A small self-supervised image encoder, trained from scratch: num experts 32.
Rows from block 4 of a small self-supervised image encoder, named by matrix and row number. Rows with one number belong to one neuron. Each number is 500 + 50 x the weight over its row's rms, rounded and kept within 0 to 999. All counts start at 0. Numbers have three digits each.
After each neuron's rows are labels from the 100 images, of 14848, where the neuron reaches its highest value: "strongest on" is what is common among them. Only what is clearly more common there than usual is listed. The data: regions of photos with short descriptions (Visual Genome).
# fc1: MLP up (model.blocks.4.mlp.fc1.weight, 384x128), inputs 0-63
# fc2: MLP down (model.blocks.4.mlp.fc2.weight, 128x384, transposed), outputs 0-63

fc1.79:490497429474535475499469551519435561456532474427515518425445605481474556501550420489526516427424557591503449576505503463481541482524516487558494477586489566522484494502428515517525525527579497
fc2.79:558507504486544477532456518566487516564493548456448491551510511427364494421440565502496780540507587420522535508493614512372480440512507519519571503521525454446496532430512464521543491479501432
strongest on: text has "sky"

fc1.207:448451489458471613433457509473463500536475472503518498545500620500455508433525609524499546456537502504560495547554520535498514409491579499548442349520509518556560445556506477488488576501486507
fc2.207:546496419451594448510560436458465563510433457499456449488496514435459590522546476522472662492464521482490524530454561415401487504436549465565491479608512553488428527484475477471511545463551530
strongest on: text has "white"

fc1.354:573499467503592496479494410495530612506523462432485433411435488472451544471538450518585572499400421503521545467505587488410470536521515560546477451558507431515496489609511531435490575454500533
fc2.354:530517560552408492511507529603496478481474558430601536431521485449428505513426549470471623491464475526548534524503549516445484509500507440517474523480492542528555567526562452524504498532428542
strongest on: text has "white"

fc1.90:549523414436492495489477478511441565434510467569482494495487583533454507459539415443515507432514514577506472545462531525454544449512510547522505475509458550537520471555426435492473524473618510
fc2.90:532495516484560513498461553489523545469492539490518551664479482558373564403395484411464675469445541461497538545489563489407471419502514537516549427487526421475548527484543466498514528479485448
strongest on: text has "sky"

fc1.166:567494466564525497485475528529385539535508476472538572517458574473507532511484508456499540463437559537490496598479517465503415389541540499504484474586542451446578508504421509453577435560511427
fc2.166:515488491486531467436498497436496435521483480475450492558491505488336468540509541529515848501497517468547489530523633459460478472434543457479520459468500489454457510417478486507541495484494491
strongest on: text has "sky"

fc1.124:437522412382529461513446478562462595520483469408470494491444592487458513446564447490545499425402510615481450545542526490462567498540529554551480555576488531573495503461422485453486544449657497
fc2.124:551436499515544508569450494600530490617500543466447427461494488452396475510512525438505643514506580454511520508542595508409416502488483571480583513482533468473533541495558458489503609427487424
strongest on: text has "sky"; text has "blue"