Weights of a small self-supervised image encoder.
Data: 203450 training examples, 19.9 epochs.
Rows from block 5 of a small self-supervised image encoder, named by matrix and row number. Rows with one number within an expert belong to one neuron, the router's apart. Each number is 128 + 32 x the weight over its row's rms, rounded and kept within 0 to 255. All counts start at 0. Numbers have three digits each.
Before each expert's rows are labels from the 100 images, of 14848, where the router gives the expert most weight on average: "patch colour" is the nearest of a few named colours to the mean colour under the peak; "strongest on" is what is common among them. Only what is clearly more common there than usual is listed. The data: regions of photos with short descriptions (Visual Genome). In brackets: how many of the 100, against the usual share in percent.
# router: router (model.blocks.5.mlp.router.weight, 32x128), inputs 0-42
# up: expert up (model.blocks.5.mlp.up, 32x128x128), inputs 0-42
# down: expert down (model.blocks.5.mlp.down, 32x128x128, transposed), outputs 0-42

# expert 5
patch colour: black (77 vs 11.6)
strongest on: text has "black" (26 vs 7.3)
router.5:130112134073112169128109179168152125145104158110123114109140138158123129105125106160096118153151148096101164156161104164152148132
up.0:099113103113124163126119143137134138168123118071115099202147120121139150153150159174123117148151100113096172098143123103165129123
down.0:130129150121111184137143193153099105135113171142151129119137156089151139075128065095117044122158143089112154164129067164115156094
up.1:110133141101127162125114148132137119049103143168201120114135173151083140082112104165111147140127140102118135174131148151126148083
down.1:162109098079112125147099145164101153148152100148096108186176080163132062096124119123169000137193114101126132158110141091146150184
up.2:137117131040117136142093147152158104098118133168144118105137103165101103092134071152093141099136095125132139132122143180129153118
down.2:113134125111084073129111138162122140159167103148112132172199060155178073110135139119165000117188082121147114127138136099172160143
up.3:185154124187147155158110113130092136152157118176149120132130166167151112131121052090173126084144208144117128145094133132099146130
down.3:184144083103172131137145066137145164093106080098167135113094133156081156142129111138132199124101145159080147124076154078080108138
up.4:117108140148149146096135101100147143131162133079083147116128132119122105174067174169147131155126112113172104040124124086100085160
down.4:140132099100146063178086080138117121159117135111046101200166128156129156089144169144124160153117125112117128064125123083147102153
up.5:119134159058109151124099169164143118110096140150162118088121129111110144102153078156119133134149128125111141181156132166150155093
down.5:112154128120090086144121149151110150156175125170090115149169069110184084092150127138162000144187123090153097156113120144139177182
up.6:175115123158125126152132099118126099109126136128170154091144189161116133143126075114133136068140177163131133111084125130136139150
down.6:156133094111147136130105060137140160089087080091130121135093139168077188115144143185095191132109126138119188140098160136072148113
up.7:139119146128169164091118099083118122115155111103040104104085160081133134149131182115140157189092123133171100058134135106118041113
down.7:144098141120148095149093113090129133121103149084086130197154131189120160108133147088101171149123121147121114069123129069174079141
up.8:170126119205116166132137124111043126118130132121157135115134137177138083136098097142137129096157138117166125132119130115151133147
down.8:160104105143115148110161087075090123121100101070130136117130156130116203160132094150121237118084103143112190164082154154119122111
up.9:140154100118142130125156092133075149149118126076150146060134179129136190115132154180141146126094146103154124106114130076107109145
down.9:136080088125171119107153073059128142117080102077106119114087173118084196179166136144092241147053098171127132108135147116121076094
up.10:166115131160129178142122148135142096042105145082193142131142159159115106106132093118110127051139163144133103157100119154170130157
down.10:170136063114153135149091135161103186092097083092116151181135103210063109101093110159119171123168133104110178155074181108114164159
up.11:134121111156115149164165126103115138158105127068102106148142134121136190157130176185104091165125123114113187077143092102131115119
down.11:104116168142121180105125180133127101130125151149125103100093186104146145108134084090109071143140142157154143143140077192092132089
up.12:139107141093157145080140106126118109133156128073056099087139143084111103119123165180151148164143107105201118031140149087119105174
down.12:138112109078197087167125071075128148136106120092073114176145173126114179131144148125103190145071158113096116091120114067123056117
up.13:135110119121183150099132108104115143118150111078032135111122156097123124161115184147128123161105141137150077036140145068113070144
down.13:132108126116157067156097063115123138170116141074037099170155131122122160112171190137093169158123118143124122054124126081145090132
up.14:116119136041122162128096142150165091100090135163153129083134160137089098096128091132094142123157140113107121181123148187117146088
down.14:114140121114092091149103132179110155154160104144093132167180046142174087120143133138140007132173090093135129143114149123163171162
up.15:133089115068111202149073160134155112089094141092127148101144148189069101076112063123125146088160159152091138142146132151113157159
down.15:127189131091106107116127139177111165159109062143133100185122099141122100117147113157162067114178111056138113188107162142107194149
up.16:117086172128128077133092129143206082080156141177173131160139085161125072125109155126123118087136116151112111128147130164153144138
down.16:098107138139065130100148141083122114123109102085109155134198147145134159163097102110109069176094071158176162112158115121174131105
up.17:153083103088135159153121160144129133171111144082105100100154121159130136119138094159121120135176143124095180104132122113109136145
down.17:091171181127093133108117139192143124157148115185142121142097129116155119096149122118138058125133120138154103166157131207124191103
up.18:128143145101121131097126123142097151170193164083140056100095095113151148102150085083123122195156141077145132157110128136141081120
down.18:101138103076165083135147088137138177115139116155144164083101136120121155102164134159156201136094123135109083120078173106157159144
up.19:086138099083128106096132097125091184181132094101155148150127122153137124123086141209146135129131097097129116064143143099134118149
down.19:189120097145150115193078094117124107134098107094116116155152142186079135131128125111122213088112143139113181111102151099134119155
up.20:155159114197157126096139118085080137148181087144061093123071144113105157200160121080164175131089115161147114102113159116088073066
down.20:169107098121146106145106190130160127118109139107109154162191061182063083132085142110130189098175109103138149122155162045136134185
up.21:134081118033111154154123168167180114111108145090149162064140078166102079095124094190115124128178130129099124114127125138134159190
down.21:060191161114102106101124142152157155152158089163147144186148086151146098099127149143128026132193096084156118165147142164132201115
up.22:106141097121145133126132151152080164159128095152122133207115146176135093147151099133122134143127066126106099130171126093147105119
down.22:166118134161091160151155179131074121137111173150144132108155123083167114138123040079126098113137137122122146197116110149155130153
up.23:169133137139174131135139100114124187119144105080090144142133115151125083195089155116128141132116102104150103058107127094132072158
down.23:149136119117149072180106080135151129140119132090068143157177095159100104113124184134117189129123125078106100062125147074146120184
up.24:107168138139141127093124132104112122157150103187085099140088120105125192164125138041144131185059092146148097136136135170076086057
down.24:149117144097135095173082118126124130097098197141100156113122115165100120073157111134084171113113113171121125153079141111194162178
up.25:151168129117110033127145126117089132154120133133118118131161125091129225116093149132129126153113097051178160144111149139123130102
down.25:107114151158139158083132078074165095122166111108150143089070164137141162196126161076139153129094120194150136078153114168138089107
up.26:133143156185120113084143119127137073126159130114064126102145121075138077123111180176125135162143076166192112012131124121148125158
down.26:112097109098136122110176139087125173145096118070105142166124173105138175127131153123117146154066128122101123099144099093114070083
up.27:131141134051116076120085137138174120123141111187148132155139061160116115100157113144135128093155075119117100142120150175137140153
down.27:096109165149075106097120139098122110152151133101150140193198082134176139148110115112138013141138064104147159120150093126187141123
up.28:107088101126101157125136147129162127099102152047148115120153143160112137133124142200074124170145119165111159115148117093154118104
down.28:103140154105095155108130159158112129155136124176122108144125125079149134090146090160132022151185140085148131181143121187086162078
up.29:186148107135168041100128082068085162126157102072063107112106110122098153143147152132152157109074111081174153096072173092116088142
down.29:162134107159139094176119130127117105127098126143136119161190057117092077141111146120117207106127130068107143134119173103103096146
up.30:141127123118121105175122139123143116176139153087058126129153074132153134121096170108126127138140156086095154069113097106132123205
down.30:078168156093100148100127073089151110129115120140146153103084194142141175130160127148118092101100143156134104130155089183155159082
up.31:143125150096134080132085147115196093091143125173141138177129080160123088126137140085119128072148131129109054150142116122162134178
down.31:117111158152088148120132098052140098106106147062165179173164166123166187136092120122103151118053106154137169119150103152163111083

# expert 20
patch colour: white (42 vs 5.2)
strongest on: text has "sky" (54 vs 1.8); text has "blue" (33 vs 5.1); text has "white" (32 vs 11.8); text has "clouds" (26 vs 0.7)
router.20:187144051114144123158067108115078135135159075138072099150127117104145058138162082157173109100163123061104090142097135101136115121
up.0:161139110137187128166132144082142143108122157136095123087184117123113059106086128145134130197168115070141077124106132156108041133
down.0:039120141112159141131110108140161156153119109170147184131120189080153138114089162131136105104097150151142153091166124170140185093
up.1:121134142115130207129086096098126132136127118162150137179129165156133140096122154173144143069107205115133126115142127104146184099
down.1:149089163191106100116128132150164070140153158104171038086109124089171150130130144093129115127125133142144154118115131129077066104
up.2:141130136143149056133106163066195081093127165154159171115113152141138176082115127079121122146122135153131158152152123110097111046
down.2:153115116168127073097160145101151135125115121101140113129118088182050155197180162139099209124133121139124085078163113075077057128
up.3:147135150178121184137131160092083071087112120157125125166170122167130099150116143169122118108150179094105098141143094116164120158
down.3:132099164173115085121143094163197106137136176094202118049106151082150126142151172077118126146078105162147172105168127147084087138
up.4:144119135176209090095117126088153094085084136099137123077077178087083137161099199154088178135070148154158111129157150116057103060
down.4:108119133142113125098195166107117154147164139133173136173161041154129119170150138160101119159169070069104101128169129070159086167
up.5:192154095119163071170061120175128147081142141128109131070136092173130104102151115145154104167154087110112135082102124157117070167
down.5:070137091069100178111145122099121158137118081146133160117122200097158150118118102167133114115083118149112186180161154172147147083
up.6:148171109131248114150050098120161159080141179119107137082144126171111098101142135109145145181085131110122128070111155111103080165
down.6:046168120092125112070140089142132172116133062136136121134106190054155181122131159155157168177078087149115144108161158134098116029
up.7:131115094125085114093147170158105112174126078091124145162108109080136158132162104129117138072143089157123138157139122125113141100
down.7:179130151124138135158074116109110116114112154129118087146142165186155121076104074145116099127164152144141140139056112132198204141
up.8:138150156135220130147055062080189142137126170116130105117078144179104121081124141049132132148096167161126123097088149153112133153
down.8:131158135143145092079148087110126088118160107080163092121098117181075165159174151137140215143100105139154074085136161090066070063
up.9:180132093170092048138158145145092103157156105105082099087150086113151112168134106110145119159135060100115132162089103120094044128
down.9:112145137092127170154084092118125135117111124168097155138142186141165130080078088142152093117150164128136151160088122163153238134
up.10:095158125086139181169040084155116139066141154187112126149159131230133133048149117138162145130143152127123148089121132134144160166
down.10:094124153139059127115178170113146120103132138144181135103135123083220147144123111066136054130119102129089134189175122137168090108
up.11:172158083185068059138133130155107110162161108076105131099116078136135137166166102116149140134140086125127143148097138114089084093
down.11:120132150092123152153078117092085147095117148155128140141116177135193136076127081137126088123136142134141161161080127167149204123
up.12:159138104129255105133102084105151122095118138102102108068076128102121136132164165196139162147062121124133101052115146082098087124
down.12:102171101093172100113082053130154149157151059127125107102066191085063171129137136125163203128087133163159143073114182146063138074
up.13:129163104103138117166093098193115198082145149141137092125124109185156110093148117155158125184116070082112125091144124126134092198
down.13:053159115108101168123156150106117174061109125161161181092105169107175134153109090114132075122092110162100123177174137137178150111
up.14:166143124103196106146050086157162132085133173117099120089155110190124158055145125117145143195097116125134151102100165122084091154
down.14:062146122093090111075160101117145170144144081136134165111103149112136158137127104154170139131078076137127172156164164157118151094
up.15:151202143170174107110152142111155114044110155141119167133145104131130115149128175183104130108134127081141089089130124112127138138
down.15:154097178183169100144097079162165052171141131134134074117102125108134148133132171104142171114127194165163124105114113139053112104
up.16:138133148162135184102154191122169110096133166124136208132129107137119121168093138118128122151138102180118106142168145155073116124
down.16:145133092127140154111152137133129167130137095111183135109094104141092161134142171162128220125089153095113075089135162055056092122
up.17:155106122099123112170077108141118101080154167173098092147173124182133150078148142131141120162112112089133133112125128132117074162
down.17:045114139115082142145131148149164173120130137163163145123145169109199137125108080049108056135106120169128125168181118185168147124
up.18:079140115067102229152119105134114144081111133133137147128153154200123120091120126133132124116113112108112147134134130184166161167
down.18:133097155185095143120192190132120092110101171157176070124157071096164144113114137095120084152124113103123150169192090091158064119
up.19:108095109118063113097161172168099083186125070131129099144139115053137161163179106122128120110150073146132140191137105150133148104
down.19:146128175094127144154067119111119119110118173130143122145134149194129116046093088125087094144144156144134139156062128140197172136
up.20:098076100117059122097171173140117110167108076111149123155132131086134170158168113143135102088140096168103155145131092156133159098
down.20:152165176135107156149073131115099078116118168138143127172155158162188104056097069127101080149147150128158112175060106166194171112
up.21:122071123145097096115145134194126144190139167138128100135143127124152106126134130107117093167174126120108176126108100160133074147
down.21:117120103128137171149140162131115162083119173135069180089140145125141112133131084173084068140156115156121110136114111144162150185
up.22:133142108110153121149160114149161184120121139130130096110130122127111114126124138186125119205120119091109123101150135081118087167
down.22:117082084124157173123114156127125159117130097163094140128110130132061098133148141203130158124166141132111100070150089094152116160
up.23:095072140097068092127133136201108095172143133165147073149100120164141122112140134102132089118154137121127159240132101184153144114
down.23:143115113126106187200103166134123136069133139152102153108150112142165045114118088081112026109187127160125091162089108149229144224
up.24:167144120137143068169097111102153131114148161137097070063146097160134066127137100125148119175154125089115114132105099137116044175
down.24:050141108075125162119121103143124183138131118153128166127137192098181125112072112135138087109090138146111144146146136170159176091
up.25:121103131103144167119096133120136108102093153102166130105113162168089147112101159100079156127124122163171195190157150179134133097
down.25:132152133079169079103107069122145141179151066104087133142104131140067150167176137138155235095116098131137101076079171094047129117
up.26:179168126152182097143137107048142136096122147127091142093155095131139094107111146163124136221137072075132114089103127100087032137
down.26:075154143108153123098096077158146125170133087182123136141135173096137153109100164136139135120117157137174158129141149184080184083
up.27:159142118141150116130168143029125112099100117136089166127167105130128084131071133159084137229171103079138115120106123165100033127
down.27:080131180157152120160099103152167116169111136155146142153177165082158117112079188113118130119125156104188172100141116166103187132
up.28:149202151178145169104160178112118118063125152136136188148138107127118097173110160166133145146139128109145085131151140136109109132
down.28:142116176185147094128105083166163066155162136143166066097093119121119150133172173110167200109108161126177134100107156111064126105
up.29:152171168163126073105155159086139050074129183111105128105144122108123136130126196155075127120152123102139092099167103125105101103
down.29:149102161182141091087147125160162085162139138109149095143152084113078163142124193117114185138146152105129146098156118100048087121
up.30:156126120160135122103142180149115102051119147112090145141126107130128099138152148171116136100147104156135104130145144096152149182
down.30:169114160158165112137079096123180077112157158106156095091091161148107129100124138086126143126134162169157139121086124126056125104
up.31:159156102180232109143072108117140113083104153113136124096085118170112096158147155189133144092097135152119082064104130065106108107
down.31:110163087093151087137103070157130145183136069132093102107106207049139154124148114126166151115092154154141145108111158154061122085

# expert 8
patch colour: cyan (42 vs 1)
strongest on: text has "sky" (28 vs 1.8); text has "blue" (27 vs 5.1); text has "plane" (26 vs 0.8)
router.8:111113111099179122158059073137178151121151124159118110112151128120142159122139105185188111108140104088109136041130134146132164150
up.0:080101176120106167139078109123188100114119125152141124115144155127104169106123112143161146135142145167139143092150149130120161093
down.0:163162100070192085143080079141146148150123110108137153114110157125059043127136159092134186111094104148131093059139156091143100148
up.1:161114167149134132090128137131168106122148171082101143151108106120134158130100208100081149153114124132172121133166135145073064092
down.1:121094168176129079104141113100142069183144110116112068127120113057129152169160176115118159145097146113141134086139127143083087119
up.2:082065110139071221125117206152124073133086137087148143107135165166115111059118130157088135102176164148140137198176126128123160138
down.2:122116159153130127085187120152157100085118159083147145062132134116098184164114151155094173155089129157131150161161121132083126131
up.3:085104139103074172109113217165120105118077129098169161125135163137096141050104136134109142111170151155137146182184136151132162138
down.3:149109161174125153101156115124162081093101155072139123084128132088096190139085150139089177141078154144131158183142128146056103102
up.4:137108181213158204124103159077067116097135154102102148185110140137132172113113157082146120110101170159141114116159103135123098066
down.4:099100152157125102136169102105130101096150169120103069105134095092172155117148173116108135165116121100129107078146083114141105166
up.5:136126139153152202125107108097107092096100157101098154129135172153136109126136154147094107129145178167118078110137091097152101094
down.5:103125147132092096101155135084146127085154164059154131123140117163140176089116145107142136170073074154133144082143137046149079136
up.6:100105143112145133151062104127175107105135146133145109133156116141118183126115091198188157139145115144123136079131150168117168117
down.6:129194103055149099128095079120101152154134093161145137141106175110097102107132136154154175103099112124147090082127161133120137097
up.7:069072147121121159117118111146192073110116138139152131080140129145120152112099147133117132144146113117139176096170156177105127105
down.7:143159082069170097153116107194126160134119111153102164119113134121069016130098172139142183102139119133140080075125167072154128178
up.8:113110154159116124120182151160129122128128167154136180135163089096156116171125163131102120165189115089148152097162120198111104129
down.8:166082120135195096165090127135132095164141134153048098144113109081130037117117171153134134094203196129147110097060114131117141170
up.9:124118177140141131154092138071123124049153172153105139155127147150152186110131152056104089164124163130108160105110096162146106117
down.9:168090139181130110157138176112112119090106211093123116115157108135152130087126137112077065151132149122106134135147087083108075154
up.10:108135167157144114145175160117143128079130167181152154154168089097138142158129157124106121174189112055131162097168102199121066127
down.10:196093123114146120149099139145072112139115141188073100162132083118123057084120117173124155078234210106140125136053115156128188158
up.11:133086134128100065141105125153158074158133094153149104151127193119124157105096149112131112066128200135132114165138119116125167081
down.11:159097111102139152162104153173195132108117144118108147064096146144073096117090114081113111084123159162092127162128130138117129180
up.12:126124164178139149103143148110173134155117148111115122152155115167112134128093175104067123138162138101159111142136109133096106103
down.12:105105144193111100132153139107149092186144096136111063154133107076142155177124153122148167143129161128158114137146117171084093121
up.13:074103181123125110148096108132169070113126133149173100127163155093139109103141132168134132154161096087133120069159126171137114107
down.13:146166130061185143143094148134116161122143125189121175141137153140090044113120131123140148109152131122144110072103144159160167114
up.14:154096136128155161123134080123136136175110145108151200144150166088118179170074148127135141141076169163125164143165137149091137113
down.14:120134103082140061121079071170143152184131103124093099106094130099086101136157185115120178141119109134144099047114164080126130164
up.15:181153021121168100123126106100121182085123081091119173124114090162140114162131103135140142113052112114125126151093143092125118178
down.15:105107143100059153102155138153112140148135112099137099138122095099172208114110141167120103143097095107109146184131153115125150072
up.16:088134155096176114141073073115174109132114131136149107138170152129133173117139117194156148128117113144147117069136142173135171106
down.16:134168086065161109124071066133116153159143078163158105157085188105098101134130126124160191122095119133153113056107171139103129089
up.17:206117078096102155128103166212120148145132124131103091113107074158130127090150080103133117096171159109111194172111110099146150132
down.17:114119129124097137115160153125170136108135127111194203107178128117138098165103156087144077126091096147101125174187118085147095126
up.18:103159120117095131108122103107097152128152057127141126116082154099107148116144108114156173102057105129129121161117204133132138118
down.18:123143163175060138088179159115128106107158145122178111121137132086198171167112107110130110165106110112132148185143130148054109063
up.19:164157154100115137138134223193155151133109171118167136078164109133107080094120129130095117142192128120123135146145121096136135181
down.19:141104171192086136118144150064103056106136149092145095178166101135173149140094120079113111140143108118159202149116109188113120074
up.20:096083166129112127097173189116156099135123154121116099130139155109115136094105187107086128147127134104146124172159123085100109084
down.20:108110146137131124085157117157171068146127108084105114084098154063100187177138173090128184169102139137164151110166116148049075125
up.21:118115065090220107155081097127164169108080094127061168110126118139101128136142116161135135088113121159122111098122143144119177167
down.21:118093097098128147110120107149127143184121115101176110138103152092118199105126140136138173160075127093118157113121163131065106050
up.22:087087108131128218137171101109190141107115113121159184146127110136143177183048138123130129139107149155093146123176112106121112125
down.22:127139082082124103131128127206099180152147098135104107120098091140087100117167161182145161101141092136110075107118154057170143193
up.23:091125135099144151129107124157194133082111124125135145105159131147117198127114156169152142139104097163131109059195153160096132116
down.23:183157091074166084153064093163118153138102127142117138148107143107072053094123179173125206100117125128136121079100154123140143143
up.24:153104109158152240134144119089121085109089158118111163142150127169143076167107143144096094125142176151102089119120088119133099112
down.24:077124127149072092076159142114126137105147139075137142123153059150167138139144159119147108172107059120128095105161128051165088157
up.25:131171145119105138140108181133095148066078178161139142141157151160136185089135121135117137117150158091132124153160123139147142161
down.25:205109142173097163151129114083110099091092170092167097146141135162123160090092124164094151142111180122119170131119086105066106074
up.26:120160133115098207131152144102108175098169142120110139158081098151151138149135122071136087139109136112080107130110088066138077136
down.26:106115165134081117129148178142106142084134157120148135122122082191176139108165119156114051104131062131100100171129108094230155159
up.27:048119121098101195119132131158147156132084107107131147107131157157114222140130138126112151125140126193148149075189148156130146132
down.27:177125100107174128142086087126149124144117127100137119156106112132058056067107201146128203117103154142134110071128150073094078129
up.28:165169052111118118106110090103104160103146070127131161131095106116126118133132108126142135100060108120135109171097167105120120146
down.28:102101150124049144097180131118133142130140141124178114124113111094204216124096111135136090168095104107119152179115134141092143058
up.29:106064137128068249126136201141091113117080120127111117085173159176104141093137104133090125113166182110125175128142137129157161133
down.29:130137142176130106091165111098155121092112133067170152144169107170118098146109194119111131148109111153143147087185111048139073121
up.30:112056121140119252125108179141111043118095150138137168149149146172110083123104120130102145079192156113120126148138121161138157140
down.30:086136170173119131067182113144150116118128131091138131091139093087144192168134165178103138159111124110161139140171130110068120126
up.31:067090119131096225117119147146126131132082117112126118146146131117119209139132136125096124148127153125124177092182113161146131130
down.31:160131108157129116108117081140141106161134099106119099152104115141060104119129197199134226119149180151149119095145161047094104132

# expert 29
patch colour: white (49 vs 5.2); pink (37 vs 9.4)
strongest on: text has "white" (35 vs 11.8)
router.29:124156083142155103104149088077124182088158170137191123149107082154146146079182089096178132168163102116111157173090113098116101141
up.0:214145114133129121154085113188088146125137134118053081126114102073136120139125145144148155134133138065122111096107147119085092197
down.0:079160145134095173106152114089116158109125126141161185152145111122200161158137063136129085144121093132132140183140115164146176123
up.1:093128106093163152082131198144180146120110099130145155096085150135107129179116120097116134083119114167134112133213136193135157117
down.1:092128138105122170132122129103147134135120083151178123128091171113088145118138103127154189088092088161137169158158158158131160068
up.2:097145112161170112087137132136083167115173119144149114162065104105119147125148148170157127169143125128144108140155149087109124133
down.2:167155112108118151159137146105110201099113145082126149123158105222183088113123066108124034120120115102063097114090108099171143181
up.3:144171125163155138104107147151101158103163141127193085190079117172113112119154161197139138152137126076115135151127128114086128088
down.3:145149087100120180143130170159135199111147158139121173128123072187139097099138084122144087092150131078078083158087148120169159173
up.4:184166074145150159148092154158157142117136110140203115140090107166126103113133121148159108103128140096092144125114119133124152114
down.4:145164067064161138140141148181129227083126148184105166113117077146106097068125078179122108118133109063073087141069145122118194167
up.5:104147084077203162115149107096148192102095061146131140109092160107102195094132198148120153075061140137136107082147162042113161106
down.5:114113091077158160153123165178129154123134138149084118161110072106051096091143107125151172081191128094118085166105159103185156169
up.6:102136116093133162114131199165178150104080096146150170117127163109117133159148114103101124088132106124103122144193105194135160115
down.6:101121123097108155143131116093109136147107089144151127146108170128082131122152084120148178072095096142125147168132150170169170077
up.7:151174093145122146160109135166125115124132094154213078138098135162135110130148128181154118121139138069087131140111121139113132063
down.7:155165086099127131147144140152135224075126150137124157126112065196150150106151077150110064132173107079050112140048109121093176158
up.8:139132105154135089110124123115088131104125169091191122160110126167126094105159128134148130133156122115147194174117118096112137144
down.8:141161103111137148154101165176104120166112131129058119139152118167077044142126098134126084113173129087116099111105124135188168194
up.9:110140112123222171093132099110166134089153094145160119143043133102106146147155160169157150152127134139135090088131159110117094066
down.9:156090099133138148118141161107135185074158163066154141111092090174185145106131092104130071159101121149081101096106116086141091159
up.10:080142146149103134124125065113126107155158180143190085149123114154148140137172137197159108178153127092122133101127127123166145067
down.10:177156118140097134130119153162145177106135167066143156113132097193232137117136116131077017129132100081070099121093084113119116141
up.11:082151121171146133103150149129124181094115112143127191142132111108130159127119099064112132177092096183139120130151126139091125170
down.11:147128176169074137166132151124109067148123156113139174126198144141185074155088074101102044091140153145123153182155077163192140155
up.12:155157170161103146135115111126066135172110127107129090210126126116132161100107168124129138149087140091121170132102116114084122076
down.12:131152122099117205145112146125124121096170103162162193156100112170154113126128053097176105052106123112106126191119149173160182125
up.13:203106133159149120145076086181137133183112139113089066090101136110126119113128137111129137116112183114135183107087137135073118152
down.13:123158133129101152132145116143117141124129117162154128140117100086174146157149049150152153081127068111136144197114152198116209120
up.14:187081112134147120138118172141148098108139175130122104121156121146126093128124144137074109162148153083119187138123108161089111121
down.14:149130114113097137126120159212110148153136122144114094113086103102103147086156104168141170125133125085115141169096163162125167132
up.15:115082059077196174077147146116130174103115100159131131095071133176101179196162149117120135060085138142121103142187134139145133148
down.15:079149146101149153108117152166168151133150085157148119088054146088068116133148111080177195098111100181155088142141176142098149124
up.16:117138124076138098081124067071106103143142163091164099141086121158116175104160132159153138148101096126128179144125151057114126097
down.16:110167098113177109130104147192147144105138141132127096124125139182139075106158142118131035161143111123114088046171099121134110138
up.17:189106154162078123160086112161150057203120145087145081152167117129123129125122119112118117135148169120120213141096101194105130095
down.17:171114069093168144158084127151127153111108119151081086144090107134067130100156084165143154104149141071102143142074142158117159127
up.18:123143099167147108090119156129084133101152167113171126157110098175127084104147134179154133163186127086131155165136145096109099140
down.18:152150100082098175158117159163098189135127155104100135145153096176131098103126113161116064125145120066084117119080124125178170167
up.19:123072059104173155046129160139098153129098085153141128102075156157077158158142129127106145046128170143160123150166145153146151111
down.19:052148118104141172089151186132167150118133093140157143105074139091053137163139127086149194110117085167141090140177183132121149111
up.20:099141111092158152125152112097149154109159139153071133110135091152146108168151147149138106159102082103089149081121108134126124126
down.20:141169161173065107126145118171132148108107167069186113084137161107227152100117151132133068152110110153086124139133120151079132125
up.21:081141126091127119077138082131094126126153188129173091154107112132124170083181116177169131139156108115136157154148136096144121089
down.21:152153109129109069142099135158128163142136170099150118151129129219190081142149117118101014141154117102097085090116076120155112157
up.22:116078070103157167045149158118118139122098091171124126102099150161076156167142109130119146046129155145159109150176139167132158111
down.22:057131122097145181100143178140152163114132073157129135092068138091037132153137106091155204096122087166143116154163187144127164122
up.23:118151132080078108145151105152146141130136145119151158122158081167151155106113101112142114171128088147126189126120121156117147151
down.23:055150155145129123116183085122157145141106097136129138117158187063146188136089221162117112164103163161165128051197129164052130072
up.24:167141093157181135146131117132145165129134111139186143126080111172124182105138122125145134076083187117119122115105140064086154101
down.24:123141078059194137144109117164121190111108131171102112143109126091082109081167122162123178103112116076089085119111150114154159132
up.25:127112054093191161098116138124133172104131093135111156058043141125078118191190160153145173096078091171128085082183166153129106154
down.25:134107115118159176114080145135124103129182105161134097157072156135057117111159098109162222074134136180147161134136169129139140097
up.26:159151067089165127141120122140175178095166156146140149087112105157131097138140108114176118156161096150105134080107140147119116155
down.26:115142142125101134119190133153167181115097185097140151078118123068217179100124148150099055181120126145108116112141100140080144161
up.27:132141133158098106115118134120096156168104075128092115149181148085138121090084163132113150144149132110152145130103146078124100142
down.27:088088133087148172156113125077101127180135100156118137209133168097130180105096102120146153100109176131117163156102095155124159074
up.28:211132125178115125151076119197101122173111137107136092115104118148144104104121122128131139119129182093127225159094143145073143119
down.28:159188086075156144151125136157117210105122116191111161139123086145093116106135065175158141077153101061113141182057176155133224156
up.29:124114099129141111126139097088105140067115147099153139158120129173113140066134091120123144100140112144162183166108140159136129165
down.29:128136151163114148132086181140120072163118140185053132111149126133092070156098104120108123116207142139168108132127129173173173167
up.30:139121097134108088107112102086081125092107129097126147170133150147099124056143114135106141096144124138164202168102135134123168172
down.30:092133132144139174134102177127127085165138104151067123131148144145044062154087116101130146117212145142160149141132130167193174163
up.31:221125107144144121152109110170104131144118132123066078112142114097138140113134154156139135131106144083102144109088130081102090170
down.31:134192136140069133112132103150105138127103114129153141119122115132201161141144098159140112126115078138128151183123140202106175091